config.yaml
encoder_arch: "convnext_v2"
model: "contrastive image-text model"
dataset: "photos with spoken descriptions (Open Images, Localized Narratives)"
train_examples: 101725
image_size: 32
crop_scale_min: 1
horizontal_flip: true
translate: 0.06
color_jitter: 0.1
cutout: 0.4
tokenizer: "word"
vocab_size: 4585
loss: "softmax"
embed_dim: 128
encoder_isotropic: false
encoder_norm: "rmsnorm"
encoder_activation: "squared_relu"
encoder_mlp_ratio: 2
encoder_inner_norm: false
encoder_moe: "top_k"
encoder_num_experts: 16
encoder_moe_every: 2
encoder_expert_mlp_ratio: 0.25
encoder_experts_per_token: 1
encoder_shared_expert: false
encoder_patch_size: [2, 2]
encoder_depths: [3, 6, 3]
encoder_widths: [64, 128, 256]
encoder_kernel_size: 7
text_encoder_causal: true
text_encoder_width: 256
text_encoder_layers: 8
text_encoder_norm: "rmsnorm"
text_encoder_norm_position: "post"
text_encoder_activation: "silu"
text_encoder_mlp_ratio: 3
text_encoder_head_dim: 32
text_encoder_fused_qkv: true
text_encoder_bias: "none"
text_encoder_qk_norm: false
text_encoder_parallel_block: false
text_encoder_inner_norm: false
text_encoder_positions: "rope"
residual_init: "scaled_by_depth"
optimizer: "muon"
muon_scale: "original"
learning_rate: 0.026
momentum: 0.95
nesterov: true
orthogonalizer: "newton_schulz_5"
adamw_lr_other_params: 0.0013
max_grad_norm: 1.0
magnitude_pruning: 0.5
max_steps: 5500
batch_size: 256
epochs: 13.8
lr_schedule: "wsd"
decay_fraction: 0.3
final_lr_fraction: 0
warmup_steps: 160
weight_decay: 0.01
adamw_weight_decay_other_params: 0
Rows from block 9 of the image encoder of a small contrastive image-text model, named by matrix and row number. Rows with one number within an expert belong to one neuron, the router's apart. Each number is 128 + 24 x the weight over its row's rms, rounded and kept within 0 to 255. All counts start at 0. Numbers have three digits each.
After each expert's rows are labels from the 100 images, of 14848, where the router gives the expert most weight on average: "strongest on" is what is common among them. Only what is clearly more common there than usual is listed. The data: photos with spoken descriptions (Open Images, Localized Narratives).
# router: router (encoder.blocks.9.mlp.router.weight, 16x256, trained with AdamW), inputs 0-85
# up: expert up (encoder.blocks.9.mlp.up, 16x64x256), inputs 0-85
# down: expert down (encoder.blocks.9.mlp.down, 16x256x64, transposed), outputs 0-85

# expert 10
router.10:110066097143134087127131153109127127097125140114151146128073163101118120141099141140147125116121083129175161112142120092140113101149171111113141114133099113101130135206151085076102142101129150140107124124143131141158147139138124139117157123114151144148124122
up.0:128143128172142116137128058128128128087108128192125106128147128128126128128097128171128128128179128101128128074128119117080128145128128128128140053163152100128128128130128128128115128128128128117128128043128161087098128128052128138128179143195162166057122096
down.0:128128125144128128128128162128128124122128128128064128122127128128128142126112122128153128125198128128107128124116127141128069128128176134128078128110128128128130106128135093088089128128178177128105128128125128128103122128132127120128128025173110120128130142
up.1:128128130128128128187128128128128114152164149128076120123156099128128087112094080131163146128099128221128186128128174102146128125128134125135130128106128128128148128086128128169128105115139128134128128089128134128128128078181128128127105128070110102128159128
down.1:128171128125128105106139128128128128137124122140114128128128128115114177128128128128110128128115130178039128128128128115077128128128128153114143128128128109128125108131128128128189112128120128128164166154128128128152128147128128167096128166128175111128075150
strongest on: text has "trees"

# expert 9
router.9:109119146115119170126178113178119121158092148075150119151169131095159172123138110176140130170166190139126105122151130076130138106140115114108153126107132141149142156092116150151102127125140136176138114129092128089109119119156128150116146128123111124114134170
up.0:161112122082128134128128128115099128128128128128128074122120048139131128128128165128255128128156128128137136208128160100128146119130128142128141087128128128128100129128128128128108117107128162191090128131149128144128079179100128125104128114128131128158122128
down.0:128128087051099073128146150128128128148189128128128156128128116090097128148217128128134162137139128128158128147128128098128076104128128122128138128128128128117134159135128128128142185128111101128169141200139128107135198140178119066153128128128201085159101128
up.1:128128127128118095144134128128128192094126136118166128138138128128170128101110135128103088128090128128128134062086112126100128128148112053128128131100117128112128128128128096128111136156152157128085162128081101128129139128128124160117128128111184153151143128
down.1:147091128128128191137128128152128128128128138143128128128128102113164128128142128128128132136128133124107091150128128128128128128128141128125128128159157128128183159128128128070087138128053128098197131214111113128106128130140128117132128128128076136128108128
strongest on: text has "wearing"

# expert 6
router.6:110099128108132123122111127154164099094162110101093125131141151128099127105116141123141179095136105155104155141135165138134102159092084090105109160115098109118075096144106127156117098133113104121133110122096082123145141148087135118155107123104124106153124160
up.0:128128128111145103045164128128128128083128159128128128128133106128213128165128128128128056195116128128200128128128128128137128128128128128121159118140186107128148133146128130128128128128128128076122115128128128160128128148143142128048123128128128128128128141
down.0:128190128128128128130116128096148118128128139166114128128128128128187154128128128128108128128128117128128131152141162128101128133128128128128128092105187154128175065126128171128078136128128150165128152137169114128128132090128128128128128142128063128101128128
up.1:089128128128128085180124153149128128120158128100105172128107128137128128123128128128089128174128133154128099128088148173128148144128059128128128135125119128128170096082128128067128124128092128128128128128137074128128170128111128128086107127128097247128128128
down.1:105128146148137189128097088128128123128152156097148084201128128128144092112124128128125076131134124157128093125151128178134128128153128160092128128077104128128128105126128129128193128132128128109128115128139128141098150128129147128128146099128177128128129117
strongest on: text has "sky"; text has "trees"; text has "bottom"; text has "grass"

# expert 8
router.8:119153110109104146148158126150142145153149146117153125159140108185130120125146129121137129159152194111128142125137107128163109157127187135168163117147133130108144109121150100145126158087136131145167144131097149124106104106140143138112139127137188131137124100
up.0:128128128128125128128180128154128043128128128128141145128164128128128150128128128128127074128112128012092202128138128128175128128128128128106128128129128128082128128128128128191128128115128128128128107119128196128170128128128162107183122051128128136128128070
down.0:128128128128136128128128128128128128128086128128128128150128107177128128128092128128128163128128116156128128128178128128128128128128140128128122085165128127128120128122128128098154131102174128128043134128128110128122115115128153128173128082128066128156150088
up.1:177100110088147142126128128128128161128128128086128128140079128128128090149120128128105128128128128198171128128099128098128128128128128128103147073211128143128128128128128128128093124106128095128107089078128163140128114175120128097128128119160126105153128128
down.1:151128128128115128162128128137128128128128128223128128128128149127201101128128128128128128128128106128128128111128143102128078162128173128128075108116128148077128118128103087193128128163128158153134128128128128182128116019128124096167128128130086172128128117
strongest on: text has "plants"

# expert 12
router.12:129081158121175144081126117123108147130136113137150123126085165163135126136179156132107107132126139136113155125119072177110128132084149124107127116158153109122141113127096131173142122097103130116117141108136087118107124154123141139136093125125138142131110112
up.0:128128111128134134117183126141127128132143128128093176176069128128128076087128128171128128131093136114071128128128127142159128132128143179128098088141188128128125128128128128100135094128151128128128121128128111128128128128085144074128095128128123128142183128
down.0:128128134128133153128128128128128113101128151128152128129122179140124128120128084128112171136217128129149082128087128141099149128128157128129106138128166128139139128128122128164128120201174097128162139156168178177125128128128125128162128128128075156129133128
up.1:128128128106128128090128128128128138128128128128140128128095128147168128135128128138128128128128128128116128203128128118174128136139148086111128076128071128128128128148128117128128130117128128139128116128128128128136128128131072070058128128128128128128128128
down.1:148128128162128128114089128128090116128195128181128137128137128151155148128163120128128128104128112128175128128128128152077150156162113128128128092128128105111071128128126113161178128128154174128128143096128088128128128132128130123101128055166153128173082105
strongest on: text has "white"

# expert 11
router.11:136135162093152131109136132148162092118137123128133108125145098122148126138107089089107076086127178144130130070083149135116115151144108141161113150095121127139120106093159137150120114121129139132121113178166128112128152119125162137151123130131140103100114140
up.0:128128128107169118128170123143128128086103123193085101114128121128128102128105125128128126128136188128128111079128152128128162110149084115134135195128138122137128143128128131128128128116129128133188113120125128103125128128199101128128128128102128128128117085
down.0:106106128128128128128128128128128131062128155104128128128128060136128128129128158128128104128128081128059139098128128128165112127128122128128142195128128128128128102128128186180179136128128128152112128067128127170108105105131128118128153128128149158128156108
up.1:017128094094128090157132128132121135025173123128128132128094106128128117145142128083117121128128128102149095093128128128128120128127128128115128128128124128163128132128128121128129110103128137119128131128118128128128145128128132128128139084128178128163124128
down.1:128111128152084128165124134128154066119128170194128128128192128128104137123128137137073136128128122128128128128104128074128128128128128128128119128128128128128110122179143128128128128128172131128128103128146138162140119128128128106149110177128171092176058128
strongest on: text has "grass"; text has "trees"; text has "people"; text has "ground"

# expert 3
router.3:133175118186106145142099131103120144131147110135176094129145114122139113104126110147142099130115086098102110156152123136113144134106086112130070135094122116126124147177148191078129113126124144126155119130141169136108128125162142117135146081109077142173154149
up.0:128158128128137128128128128094128183128128100128128128110104151174128128118128128130128144126128141179144128128128128128128131128128182100128128059170128078128128128128128128076128097152159128128128128128128128091113150079087132128128173128128123128128165141
down.0:128096128128185105128128128128142128128128128128128128128106199176128125126120087113148128129162128073140128128128143182128128128103128152146128128128128133128128128136128081128174128128128128169057135124128128128128098066095128169128112118149118128234128089
up.1:104200109128152087128128128128120128089128111120137170128113151128128097128100128128070128126128137128128128128122128128138120128104085128128094179088128128056172128128109128128090160128152128128177128128182115118128166128147157128128128102113166128128128098
down.1:074148128128128128128128096055128128210125128128128088128128223128128110128128128128128128128128128107128128128128128128181125098128128128139157128080181128128126150128128128060097169128128097128128128128128109128128128128128128128128106101152153137112160128
strongest on: text has "trees"; text has "sky"; text has "grass"; text has "plants"

# expert 7
router.7:151105135110122142124130120151113152127104136144092164140114112091141117112110141113136127113145150167132120106105175156139170121123123169133119148177120146124142142122121158106103144149106165117116121085087161092133144166117103087110159175106088134142131130
up.0:126128113128168128142150128128155128128089147079128144150128162128109099099128086158128128128128128128128116128111157128130128134128127128128203137086128128088197128094128113097128128136163128128088128128104154128128115128117128057160128156128101128109128148
down.0:128128128099128180191128192114128094128157128128049124128128159068128128128128099181124128130150141128128128128096128128128158137100123125128110128124109128128195128110128172097128128128102110127128128113103156147113171128113128061128128128115128128212136108
up.1:128128128125128100128128120058144147128119097084128139183128128128155128095128128128159100190128128128128128128128064085128135128138128128139083197070128128128128128102128128128095161151128161128128136128164109128128119128128128128128128117128128105143113134
down.1:198128128128128143119156160089128128128112116090128128128120128128128128109068128150113128128128128162128128113128128144128128128128106128102128120165083128128128128128128128156128128128146156128128128171128133179142128128128184128128128128088140128128110172
strongest on: text has "wall"; text has "sitting"; text has "front"; text has "table"

# expert 1
router.1:132129086106163099119150114119108122136089146211109100106122138111153118130118102098086155128097072127116126171116132156125131134106129123130187120165158118140202116137144125145105115094133118094134141162156124141136101092107165136118138152155168128122132102
up.0:128160128128128128128104128128128128164171128128128128114128088143128150128128128128088128128161128096190153128122169058128127128183128128128128128126128194163122128094128130128128128128076128128142128128128128154128153126128105092115131115169128175128128133
down.0:128128173097052128161118097153164066144171128128128128128128129088129128128128128137103128128106083128133128115186128178128128123128119128128128084128164128200130128177070142128109122128106128103128128128107117111128128114098120128128128119173036179128128128
up.1:114097128098154206083128128069115128128128107080157128128186154128134128101050104124101128128128128131161013128141144128128128128147128097128128128128126128142128128147122107128128128128128128136173127128128128128165089128124128105128128119112128185103128115
down.1:145139128128128161128128128128101128089108128128170128128121128129128128128182090128050128117109128128128128128099128128056050142128128128119134128111097128119128128128128128128104128154154128128128128067125128128128119128094176128128199128128087128128128128
strongest on: text has "table"; text has "sitting"; text has "chairs"