A small contrastive image-text model, trained from scratch.
Model: 8.72M parameters, 32-pixel images, encoder arch convnext_v2, encoder norm rmsnorm, encoder activation squared_relu, encoder moe top_k, encoder num experts 16, encoder patch size [2, 2], encoder depths [3, 6, 3], encoder widths [64, 128, 256], text encoder width 256, text encoder norm rmsnorm, text encoder activation silu.
Training: muon at rate 0.026, batches of 256.
Data: trained on photos with spoken descriptions (Open Images, Localized Narratives), 101725 training examples, 13.8 epochs.
Rows from expert 10 of block 7 of the image encoder, named by matrix and row number. Rows with one number belong to one neuron. Each number is 128 + 24 x the weight over its row's rms, rounded and kept within 0 to 255. All counts start at 0. Numbers have three digits each. After the name is the row's rms in percent of the matrix's.
# up: expert up (encoder.blocks.7.mlp.up, 16x32x128), inputs 0-127
# down: expert down (encoder.blocks.7.mlp.down, 16x128x32, transposed), outputs 0-127
up.0 107:128201159122148128138128149091146128128128128128166140128128128149128143110128166135128128135128143085128128167128114213146112154149138128128128128128128136128128138090128165128134128128104128104128087128140128128128173153108171143110128128155128128128154114128236085155128128128115128128152159104128156128087128070128089139128162154128180141128096153128145128128142184143128128157128
down.0 118:128102128099122164128116128123128138105128113128128158128128078105128128128151067128105128115128128128128128128095094152134153109128128111128128128107128128112137163101169128128186128066128169128115128154150128128067128139104099151207157139109111128128078141128128128128148151109165128177097136185074179128128128128135157128128128128128075101128128128163128146093170128165103138142128
up.1 085:115128110128137128102094128158131071128128113167116128128128125145128124103101124164145152136128128076128128153128128245128108128097106161128128128172148128139079128128128128128088105128128136164128111128128128128138136170135175128152162128139119128167144082118091081128123150162128128076128128154128161128128175128123128137103066128147128128128118128104128128128139103143065128135128
down.1 077:140128128150128128177193128128184128209128128110103154128128086128166128210179128128128128128128114131128118093128128128093128112128128128104150140128087146128128128120128128123115128128128128077149128099128114128128157128128128135128091097128106085128128128193128076128146128159100128128099132133095156130128128198128106128124141163128084128182128128160128128128128128123128128084146
up.2 077:163128128128073128128128120130128100128128128140090128123170128099128074128157098168128128128079128138131128128157128192128128103128128128128133128128128128123142128128080128128128128142128128075128128154128128128099186128128128128128175126128128092128128087139220172109115066128094128128128102128142128128148117128167128101128128128171058149110128105144128128129140078097151128178128
down.2 088:122128128128189096143152128111128128128163128118128128128128128081128102128128128115158185175161064128128116100153075135165159134122157093128146133128146128128193128128128104149128128101128095128128131158128128128190128128128128116128128150119132048128102128160149096128105128183128171090128084142128128128153136128152128102128128128128128123128128092055128106128155128103099128145128
up.3 090:119170168128128128121128090076106128128147112165128165132128088166171128113128128133128128070118128128117128156128128191128128128128128128128128119128131128128104193128128150128129128128169099128128138141128134089102128128132128161100152128152128185073128128104188128146128128128101150073191171128128122128128128128114135096121169128113116140128128128174128142128128125102145143205088
down.3 083:182133128132128128128128161078125128151128128128128143170152129117092138128073128117128128123148083128096143172128124170128128128128128154128128128124128135128116128177128052128125128157088176128195113128115060120128172128155069127128173083128129135128128128155128128128061128111128096128128128098128128128128105143128128119119098128109128160128128128123128156120128137055128092132108
up.4 087:134172098155128128128162137128128128088152128128128128128128128143095128137086128114109150128140128142128128128128139242104128134128128096128128155165104141128128115128111128128128128128128128128137128128149135138128128143151139118128157119128150128128128103128255103112088128128128128099135128128110128128095128128120161128128128128128103134128149116128118128128151110157143062184128
down.4 081:128141128128128065143128159128128139128158128144155128128128105155105090128184186086152153157128128147156128104096094128128128128072097128128128128096148153116128162140128148128153128128128160160091116162128038092156128116115144128128128143081087128145155155128128128142128128128171159128128128128146128117128078091128107128128120117148158176128114128128106078121128137128146128065135
up.5 052:128143145096128128128128165091078128128128128128144182128148114128144155163128128107128098107128128128172167128128128202128178128165108096154152128128128128128149128157128184128170105088128084128128128113148102128128174182128128128128128128128128098200115128128179128128128118128161128128157128108128172128128128162114128111182128145128128128148128128115112168128128128128128055128166
down.5 059:105097128128094080155102111128128150128114156128128128191176128099128178121115128092109140128152094080148128106128169128154098128128128128109128100128089128096149128128174128075128128128107128092148128128128128128095153100166128120128128169128099128097128156092156103078112157128128128156128128128142083128128152128128117128128118093077128128145155158179175151128128128102179098128159
up.6 071:131200099084090157128061104128128128142128101118128138100128142128117128106160128138137102128128128147128151128128128255128128169137128091128135128166128128124152128092128128128128128151111128128128128128131128144128138158128128128100128128094162075112128128128155128157092140128128128128149128129128128128128100128121150134125128128128176128128128121128128128128146086128128132207128
down.6 081:128099148128099128083128128128178199073128128109128128122128111128128178128128128128125128128128128128103128128155114128128128128150072086128128128128143083128117111128128128150128175128128128128095137128115158092059128128133128128148195117128088133128128116128128128118128112113182128128185128128104148128107128128159128114128128125099105128128128128188128064046128128158128080128128
up.7 141:163130128112112116161128128127128070115113128128113116140131149110128149122138128100128128128120141141087128123150128238148128128134128071140128128137096147097118176172157128128116143128128101128128081123128128128129128128128128140150090108132128128086128148159252154128195128129128141174128110128127126153128128128128130122174128124128128120125128128119141137084128097128128128128128
down.7 143:128100079098128096128128115097128128140128157110156128091128128078128074127130130128128128154128140128128136143120128128073173128128140092128128156126128171158128131122129102128128128110152148128167172143128146084181128128128158170128128098091094162128130174128128128128179122128128185128111128128098108128128128128130128162170128122128081134128121128128120054108128094158128128060084
up.8 091:134128146128190100128128069128128130128128109128128133128128165108128128128083128128128128105128156128128128140128128203131136128132128128107136128180128111119128128060128128076208075128128128136128128128128128128092128148163090128128072128128125128128128128122187130128095128145128128070128128093115128128128080128105166128099128128128104120108128128136165128128108094101162087184153
down.8 085:128128107128128128128128128128128128137128136128106146171128193173118128128052128128128128128173128128128128128128128055058140128120124189126181088159150147128128128113150128093128128128139128128128050128128128174125124098128128097128128128128128128128132150128128128081128128128141128128128128128128126128099128092128064168128128110128128128182151108055102128128089136118157121107131
up.9 076:141188184133118081128128128074112136133105137158090128178095147137128109128083128145109128116128128108100103114128107193153108152134149128136128128149128128113119099119147113117182142128101128128136111115083065144105118154110065115089141110128106147093093128141128150128114128118128144154128093099093128118128144109151128166128144162102128149123135134115113112128128140128096156178178
down.9 086:091128149088142087094096128128128148144097128107093111128128153128128105149128128128110128128128128161128169128128181084137128128128168142128128128148128128101152157128168128180128128104115204155128150128124143154128112128116128113128147085141128128117122099139086158078089156102120090091165148111128140128105128163160090072096128128159171114112128128123109128084128128111150128186138
up.10 034:128159128128173128128104168081128096128092128161128128172128149149154080128128128128128128098128128112128128081162070190128128128128128087128156128128128103150128057102163128128128181128128128128128128128128163128128128128128158080128145128128128176076128128128215128128128128110128128128128128128128128148159088128158177128128103128151128128107108128128128128174128128128097128183128
down.10 041:128149108128128085163128128188161128168128128160128106113128128128128128128128128151128168128128102128128128078108128128128128150079155128099128128149128105128128108077108128190106081128128128128151128159128216128149095100070174128128164128128162097128100128128128096171128084128128147098128128151128128128161091128101095128128128128110128128128149146128089175128128128159128097082128
up.11 125:128186128128084128077139119128128122086128128128128128128108128178128128106128137128128135128128109109111152128142156218111106128128128087107098128093128128134128128128128160162114146137159128199131136110128100161097128143121171108128122128155152112125128128128164128128073128156059111146128111128128152128128128221128117128144116106128145163128094084116128128149152106128128128165128
down.11 130:128128128136180128128179089099121128151128114136119128105154086138105128128128128116118128123124128093169102128171128236100177136149151128073153128128164128128128128128123197121135190128128128128128128128113128128128128128128128128128128128128128128128137138116164205128128115128128180106128128128128162128110141128128084078128128088113128128128154128202128128128128128119128102128128
up.12 122:101128064128130128124128128074121128128128128122128088128128156128128108120198132119128128174128134124131086141128131222128093128128142104154143121146128128128139150087128128021116097123128115082158128190142128168133128088128128128056128128128153121123128128104091128128128128110123129128155105128128128128125108128128108128131101128128128128158128128128128128128131128128196128128128
down.12 114:128055112079128128128128128207128128109128143128103110142136128097127036104161097147122128144119144138128128128129157128128137053101133128132136136128159157149143128092137120146118144128128105127128046161132169104128128128151128131171129116168128128128084128128128140128128128128128128112085125135149128148179122083181128113106114167119128107128128156096131114128136139128138121124128
up.13 046:151169104128153102149128139104145128128128128128128147160109128128128128128128128128168128080128111128106109113128128254115105167128128128128158156155106128095128143128145128140128151128092128148154128079128145182142128096100152128118089103146151106111146105102162146144145147128110128106128128128128143128086128096128128128128128128154128128128128128128105128128142128101143050215128
down.13 060:151128150128182081128158147128128140128128128100147128185128107128128128155128180186100102128084128128158128128146128128128164128113128128096128109142128083128128128141090141148128159128140148168128128141151114128097100139154128158128156128072096177128128104128104104096143143106078128140105151145155128128141128112091107128096165074083083181128142140156128109128128128094117148149165
up.14 052:094206128073128128128098122128128103128088092111128128122128128128128112128165096128095128107103171128128128128128104179168128128154128128128080134128166128146128128128168128128128142128088160128109128169128128128128092145128128128128128111107159160146128128143210128128128128174128158100128144057128128128128128128128128128128128128128128128128128198139080128185128112074128105155128
down.14 062:128128128128156128128128110098099128101128095083164112097128128088128128128130141128128048128128128091138161175128160128128098096095072105128128149128090149109128128116140108164113176128128159128056128128081128084128128116128128149152168128093122128107128128128161123117128110157128136128128133167128169128100130217142128128149128128097176128128128125128128178128146135128128128128154
up.15 163:128128128116128128128128128128167128128128128128128127128128128149128136128128128171128128128128128159108128128128128255128184096128128128106109128128134146115108154128128129122115128128128128090128121077128142128128128116128143128128180138128115128128132128180128177145078128128162122128128094128128128128128171135132129128133128071128141128128128169119128197128099139128143118240128
down.15 159:103127128128128128128128128128128108128128128128128112085092128128128149128135128128128109118203128128058128128110104128128128128128064128128128078128128117136141132128128128128185128128128150128128128088128128165102148128128128174128128128128128105128136128144128128111128128128128128136128128160128128128128223128195128128043128034128128076128128072128128128128128128128154128128085
up.16 099:099131128143128128112128095080141090144128132084118121142128128128128127128128100134184124106126120128102128128092164152100187128118142128128123171116153128130128128128153131128128140144128128161142093142128128151152114161120128106128128117107093128115144128128255113134128129167105143128128116121128078128145164128142147120170128073128119128149128134130079109149128119156148067178129
down.16 097:124159118128128100128128128128128128091142093162128126128079074090128057119154119098161128128128147133144184119128124128128172077064166125140128128109128128133128162132130129128132128109128182156069128125128119123096169128174111105128103142142128118093181144115126128188100122128128128128147090123128104158162073141128128112152128151128123142154125128163153139151121150128164128122122
up.17 149:164172180151128137128128128128209075128150128128153128128128128152105128128128128128128142128128158114128087146150128128154128146180119127128128128128128128128128128130135157128130128138128155128128104092128128124128099128128128128128141128123120146128128128128232128128128116170128146087128128147097075132065118174128128128128128128128128131128128128128128128075111128187128103230149
down.17 147:128120095149141128110130128128193128172128123218156128128128167151117128128128088128128128128109113167128128127132128128137128104105128128106128128128128051128174128173155128128128172163128146144128128185183077128072128108128128146128128075166096144128128128153128128101128162128162077119117136128128128128144128188128128112128130128128128128128128128183128128081128128128128128145128
up.18 079:141214128120110099128099108078128111146128128128122128137128118108140128116100135152162110101128128160128128135128096255154111128117128135141099119128128105112114128128128110087128128128106119153128164097140148118128146128164146146137139159112128128128128119112168142139110104128161128128105128136098133128118161128106116154142128128142133152128114138088128150111135152128140085140149
down.18 071:128128175144101128111128128105113144119128160117140100200159090128128128121128128128154092091128084128111048128094144142150128106128128128146128128128128107128128153128128089128088118182074146079128128151084140166128058128145128128173181128128138109143128109144128153086092150099142128128114128128128161128128161144150154128128128086107101142128128128139128177160128128102128128128128
up.19 142:133128128128095132097141150128128096128128128128128091126128128138141128128122128130128143125128093128132127128128125255105128128147160111140128118135128110100124132040125104128137128118128109166128127128128128132128128128084128128107101074156145128158079152128234153117146128178128118128145133117145169128109128104116125140137128114138128159094144128128128128133128116138129093171128
down.19 143:159107082128128128089146128128128123185139128118095128138141128128149128198147161128128128145120086208128128167099114096124086128125139146154128144100148083171142128123128116113128128128128128118128123128099128128128088122129138153128148167083143128175128108128172128128128143075175115128107128146106136101128128093125156156131128128128147158149058128107069128111128128132128128128078
up.20 098:128128128128124093138100092127061137138128138128128166128128086114128128114108128197146233155121127128128162128111110174128128128128120154128128128103128139128078154128123148128160128125139161095128128120128128128133128128145128128098128149128128109122105131135199174149103128124091128128128100128128128167068128128128135128128128128128128116153152128149128087106104107128097047089128
down.20 092:096100089128128134166128128097128128132116159128129075136128127065123128137128128068128111145147154112093150131128140113128128182143128128138084128128128169160076115121146128137128128128092128128118128027114125123187128128109111160094128104128128156183180128127147090128142159128128134157126139128162128128128128135128128128128128108128128128134128128157177156128071128128137120163168
up.21 165:142126087128128128128124128084025128145128128128128128128128132128128120128128128128138128177155120133128128128128128128128128106128196152133139112119114128147090117128128128128183027128128128128128145117128128128128128080178128128128128128132128140170128128128249128128128128128128128128115083128128128128128128128128128128119128179135117112128128106128128128076073128128128128128098
down.21 173:128128128128128165088118100128160128129128128128128111128128128180078133187128128128135185132128169105128128171128103128107128177128135128134128128101128128099098110128128065128106128127128128137155128112128128128128128165128128128128128177128169128128128128128128128128128128128128128061084128128128201128074128114091175125232128128128128110128128128128128128128128128172128100162090
up.22 120:133128128100128128029168128128051128136128138136183165128128128128128128128159154128128101128128128128141111128121128178128128128090128128126128091128160116175059115128145146128128128128134128128128128121128137128144147144128128128128128128128128141128128128118128153198128120128128128128065128111128128074128128166128128128145127124128128143128074128099128072171128128128119110222128
down.22 102:135128120058128128128128212128128124128152128128129128128165095128128032128128128177091049128163128128128128128159128128057107128107128128098128161128128128174133098128128128167128128108070128128128135156128128132128128128134128167128176128070080128101164128082128128128128128128169117142128128128144128128157128128128128165128128128128159128131143128148128128123120128128129121140128
up.23 108:128128128158128128157128128128128156095163128104112128128123137128132128150108132128100168136128150128128128128160128209128128128128128128128128128128128143128093128128128128134128113128128051162128128106128128128099137162128196128114128128128078128128139128134187128083120132185120128155128103128128128091068128128128130089128128102128128107138209156128128128128109161128128128232128
down.23 118:128104128170148031128128116128128128128069128128167039151128128128095128098128152128128100128128116123148128170128128115128128183128159128097169128128128123128136096128117128128128182128115179138128128128113128128128128128128109119128108128100157128138157128128095128120128128176217170128102100128128159180148128128131128114128128128128128170128128138128128095101128128128162158113128
up.24 082:128196128131153092128171152100104168128106084130157128106146102155148143113161128188099128128134115170166128123117145205134128128138128111128136095128114105128128128128120155128149171128128128128128128138150081124128181128128128123128142093128135128125128105152169128139077131128150128139128141103128168116135128204142128128098078149128128128117128128165128081128128128128101071165109
down.24 067:128128128098092128128070128128133157128128128128176151128128128080112128123145086144167128122108124128128074128128082128146128128110128082152140128128128092103098128172128128095167154128128128094145172128181128128179128128108128141109128181128111101145128128128128199172128186128128128081164128150128128161128142146128106146128128146112128109128065128100140128128128128161128100181128
up.25 031:128166127170128128124102128128096128163115128154092152128128125152151083083128138196178128128171128128163128128108128225128128090128191075088128128128128152128128097128102107128096128128128128128128170128128087128128099128128198128128128098128128128128128128128187128128128128128128090128128162128114128155088144137128118184128128155134128088128132128106128121128128128115128128128100
down.25 035:128170155180128128079128128128091128128158128128128128128128128166128128090197095128128128154128178108128128157128128128128128128128128128159067128070128155128128128162074151109165088092128090128153128128128128128128128128163106128165088128099170105128128128128165179128128128128128128174128128128128161100173176081128152128128128128107128089128100164128128128128128149128128078128152
up.26 093:128180128128171157143128128093125128112128128128128128128124128168128128086128128186128128128112151134164128175116108232128111128118137082128128151173128128167102116128128178128115107138107128128128143120115108128171149142128143115128071160103128114128165104095192128128103128175116128150128128128179100128101167140181128128128128128128122128133128152112098128128090128128128128128168
down.26 094:128106128096050128104128137095128150128128134128128128141172070128146128170128128147084128128128129171128128128168173088128128149128113151074128112128113128148155142128128128138128128128152142100090128136100094128128128197128128128128144128165128128156128128102140128128128157145083104128141174128199128107170128128128084153128121128125128171099128128102071158114076128128110093128120
up.27 077:182235128135128128170128128128128128128128128128128081128128128128109128128128182128128072128128151128128128128114085149128128080144117128067128161085128119128128128128140128128135191128128128159128128128128128128128139128070150128128128128128169128128091128091227088128128128128128128128181116128128123128149128128128128128128165128077103128128128128128128128168128128090099125128127
down.27 077:070157152093128105080128128074128116093113128128165100128128128128181110128128128138128103128059167128128128128113128148075128128128128128115128128153128108164119152171170128128121128128169093141167128140128074163128128128128128144149128201128128128128178128128128128128128128128128128128128143141164113077175128072128128128128128128113128132123070128129100128128128128097081128073128
up.28 125:133128128098128128128128122082128136128114104128075129128128109142131128150128128169134128128128152128128128117128163251128188128121151097128121128128128128128128128128157182156128128117138105128128142105128128133107128151128097128125128128143128128174160101128222141121141125124074128107163152128088092152136128176127128159128128128148128114128119128128073082128159149128129128162154
down.28 125:128128184128128058128132114090128128191128128155128139128128081128135128128136128111128128076164128131130099085128104128196128147128128128128136092128128128128128078127128173144128128128128128156137104082128097082160084128128128128128128128128128128128128150123144128128128219173128128128128128165148144128106128128099139128098113123128128128128139189141128095083128128156131128077176
up.29 072:106132107128143093128149087128092096161141111128161117178128128128085151128128097128187128128128128128128128174128128219184128128128128111128128128182128123128128128120108128068128128104128151142128128128115128128070166128128128128128128128140136088142128128143179110129128163128188128102128144128128128128103051141107176128128128128128128128128128160160124128086102128128128074128113
down.29 068:128128160128103181128128203166128128128160128128130102145128128128128128118128128128099135128128128144109128098117128110152128086128128127206062128170116128128128128137128089087128128128053128128103128122128119108084128128128146128155190128128114128128076150112128128128119128128147163128128107150081133128108204128128128128128128149174148058159158128100128128128137128143143128137128
up.30 073:128235128117084142128099128100128119128128147128128102128110170141110137128145175128174128128128128121128141128128154170128128141128172128128128164108128128128128128152128128128064124128128097076128128080128102112183173128128128128128082128090128122128128128091206128128126128091128050128128128097128118128092128127128147128128128128128128128128150128128108128091128098128093128161128
down.30 062:128107128171089165176128128071128128128105128137128101186153128128128128128181128128128086128128128101128128157128128153128128104128128128178128128128128128138128176128128109128128128128128086128128128171167128128103085087128081191091128128100128128128128128154128087128128128128094095097128128155128128143128141153195128128128151182128128128107075158128072164128128128088128085114128
up.31 074:123114103119136090115128107072188122156128128141108120128150128128128128128128128107163128128144101128128128128128128169128154090116131128096144128201128128120128128128128128141128039128107104123128128121095137128128140128128128128079110136113140128128164128128112128128128128166121100100102128111126113128083194121121128111161128128133128125110128128078128128116059160128128158174226
down.31 075:103140154128108082128075128085128128128128128128128128165128233128139128132128126207115131128128148128128088128128166122135143128128103128140135122059122128091128097124128104128128161108128097128143128128128128186089128128135128128150094109174092127128137111128128114129105128128128123074159104078128128128148118128128128128128129161131109128128140081187128156116128124128128128065132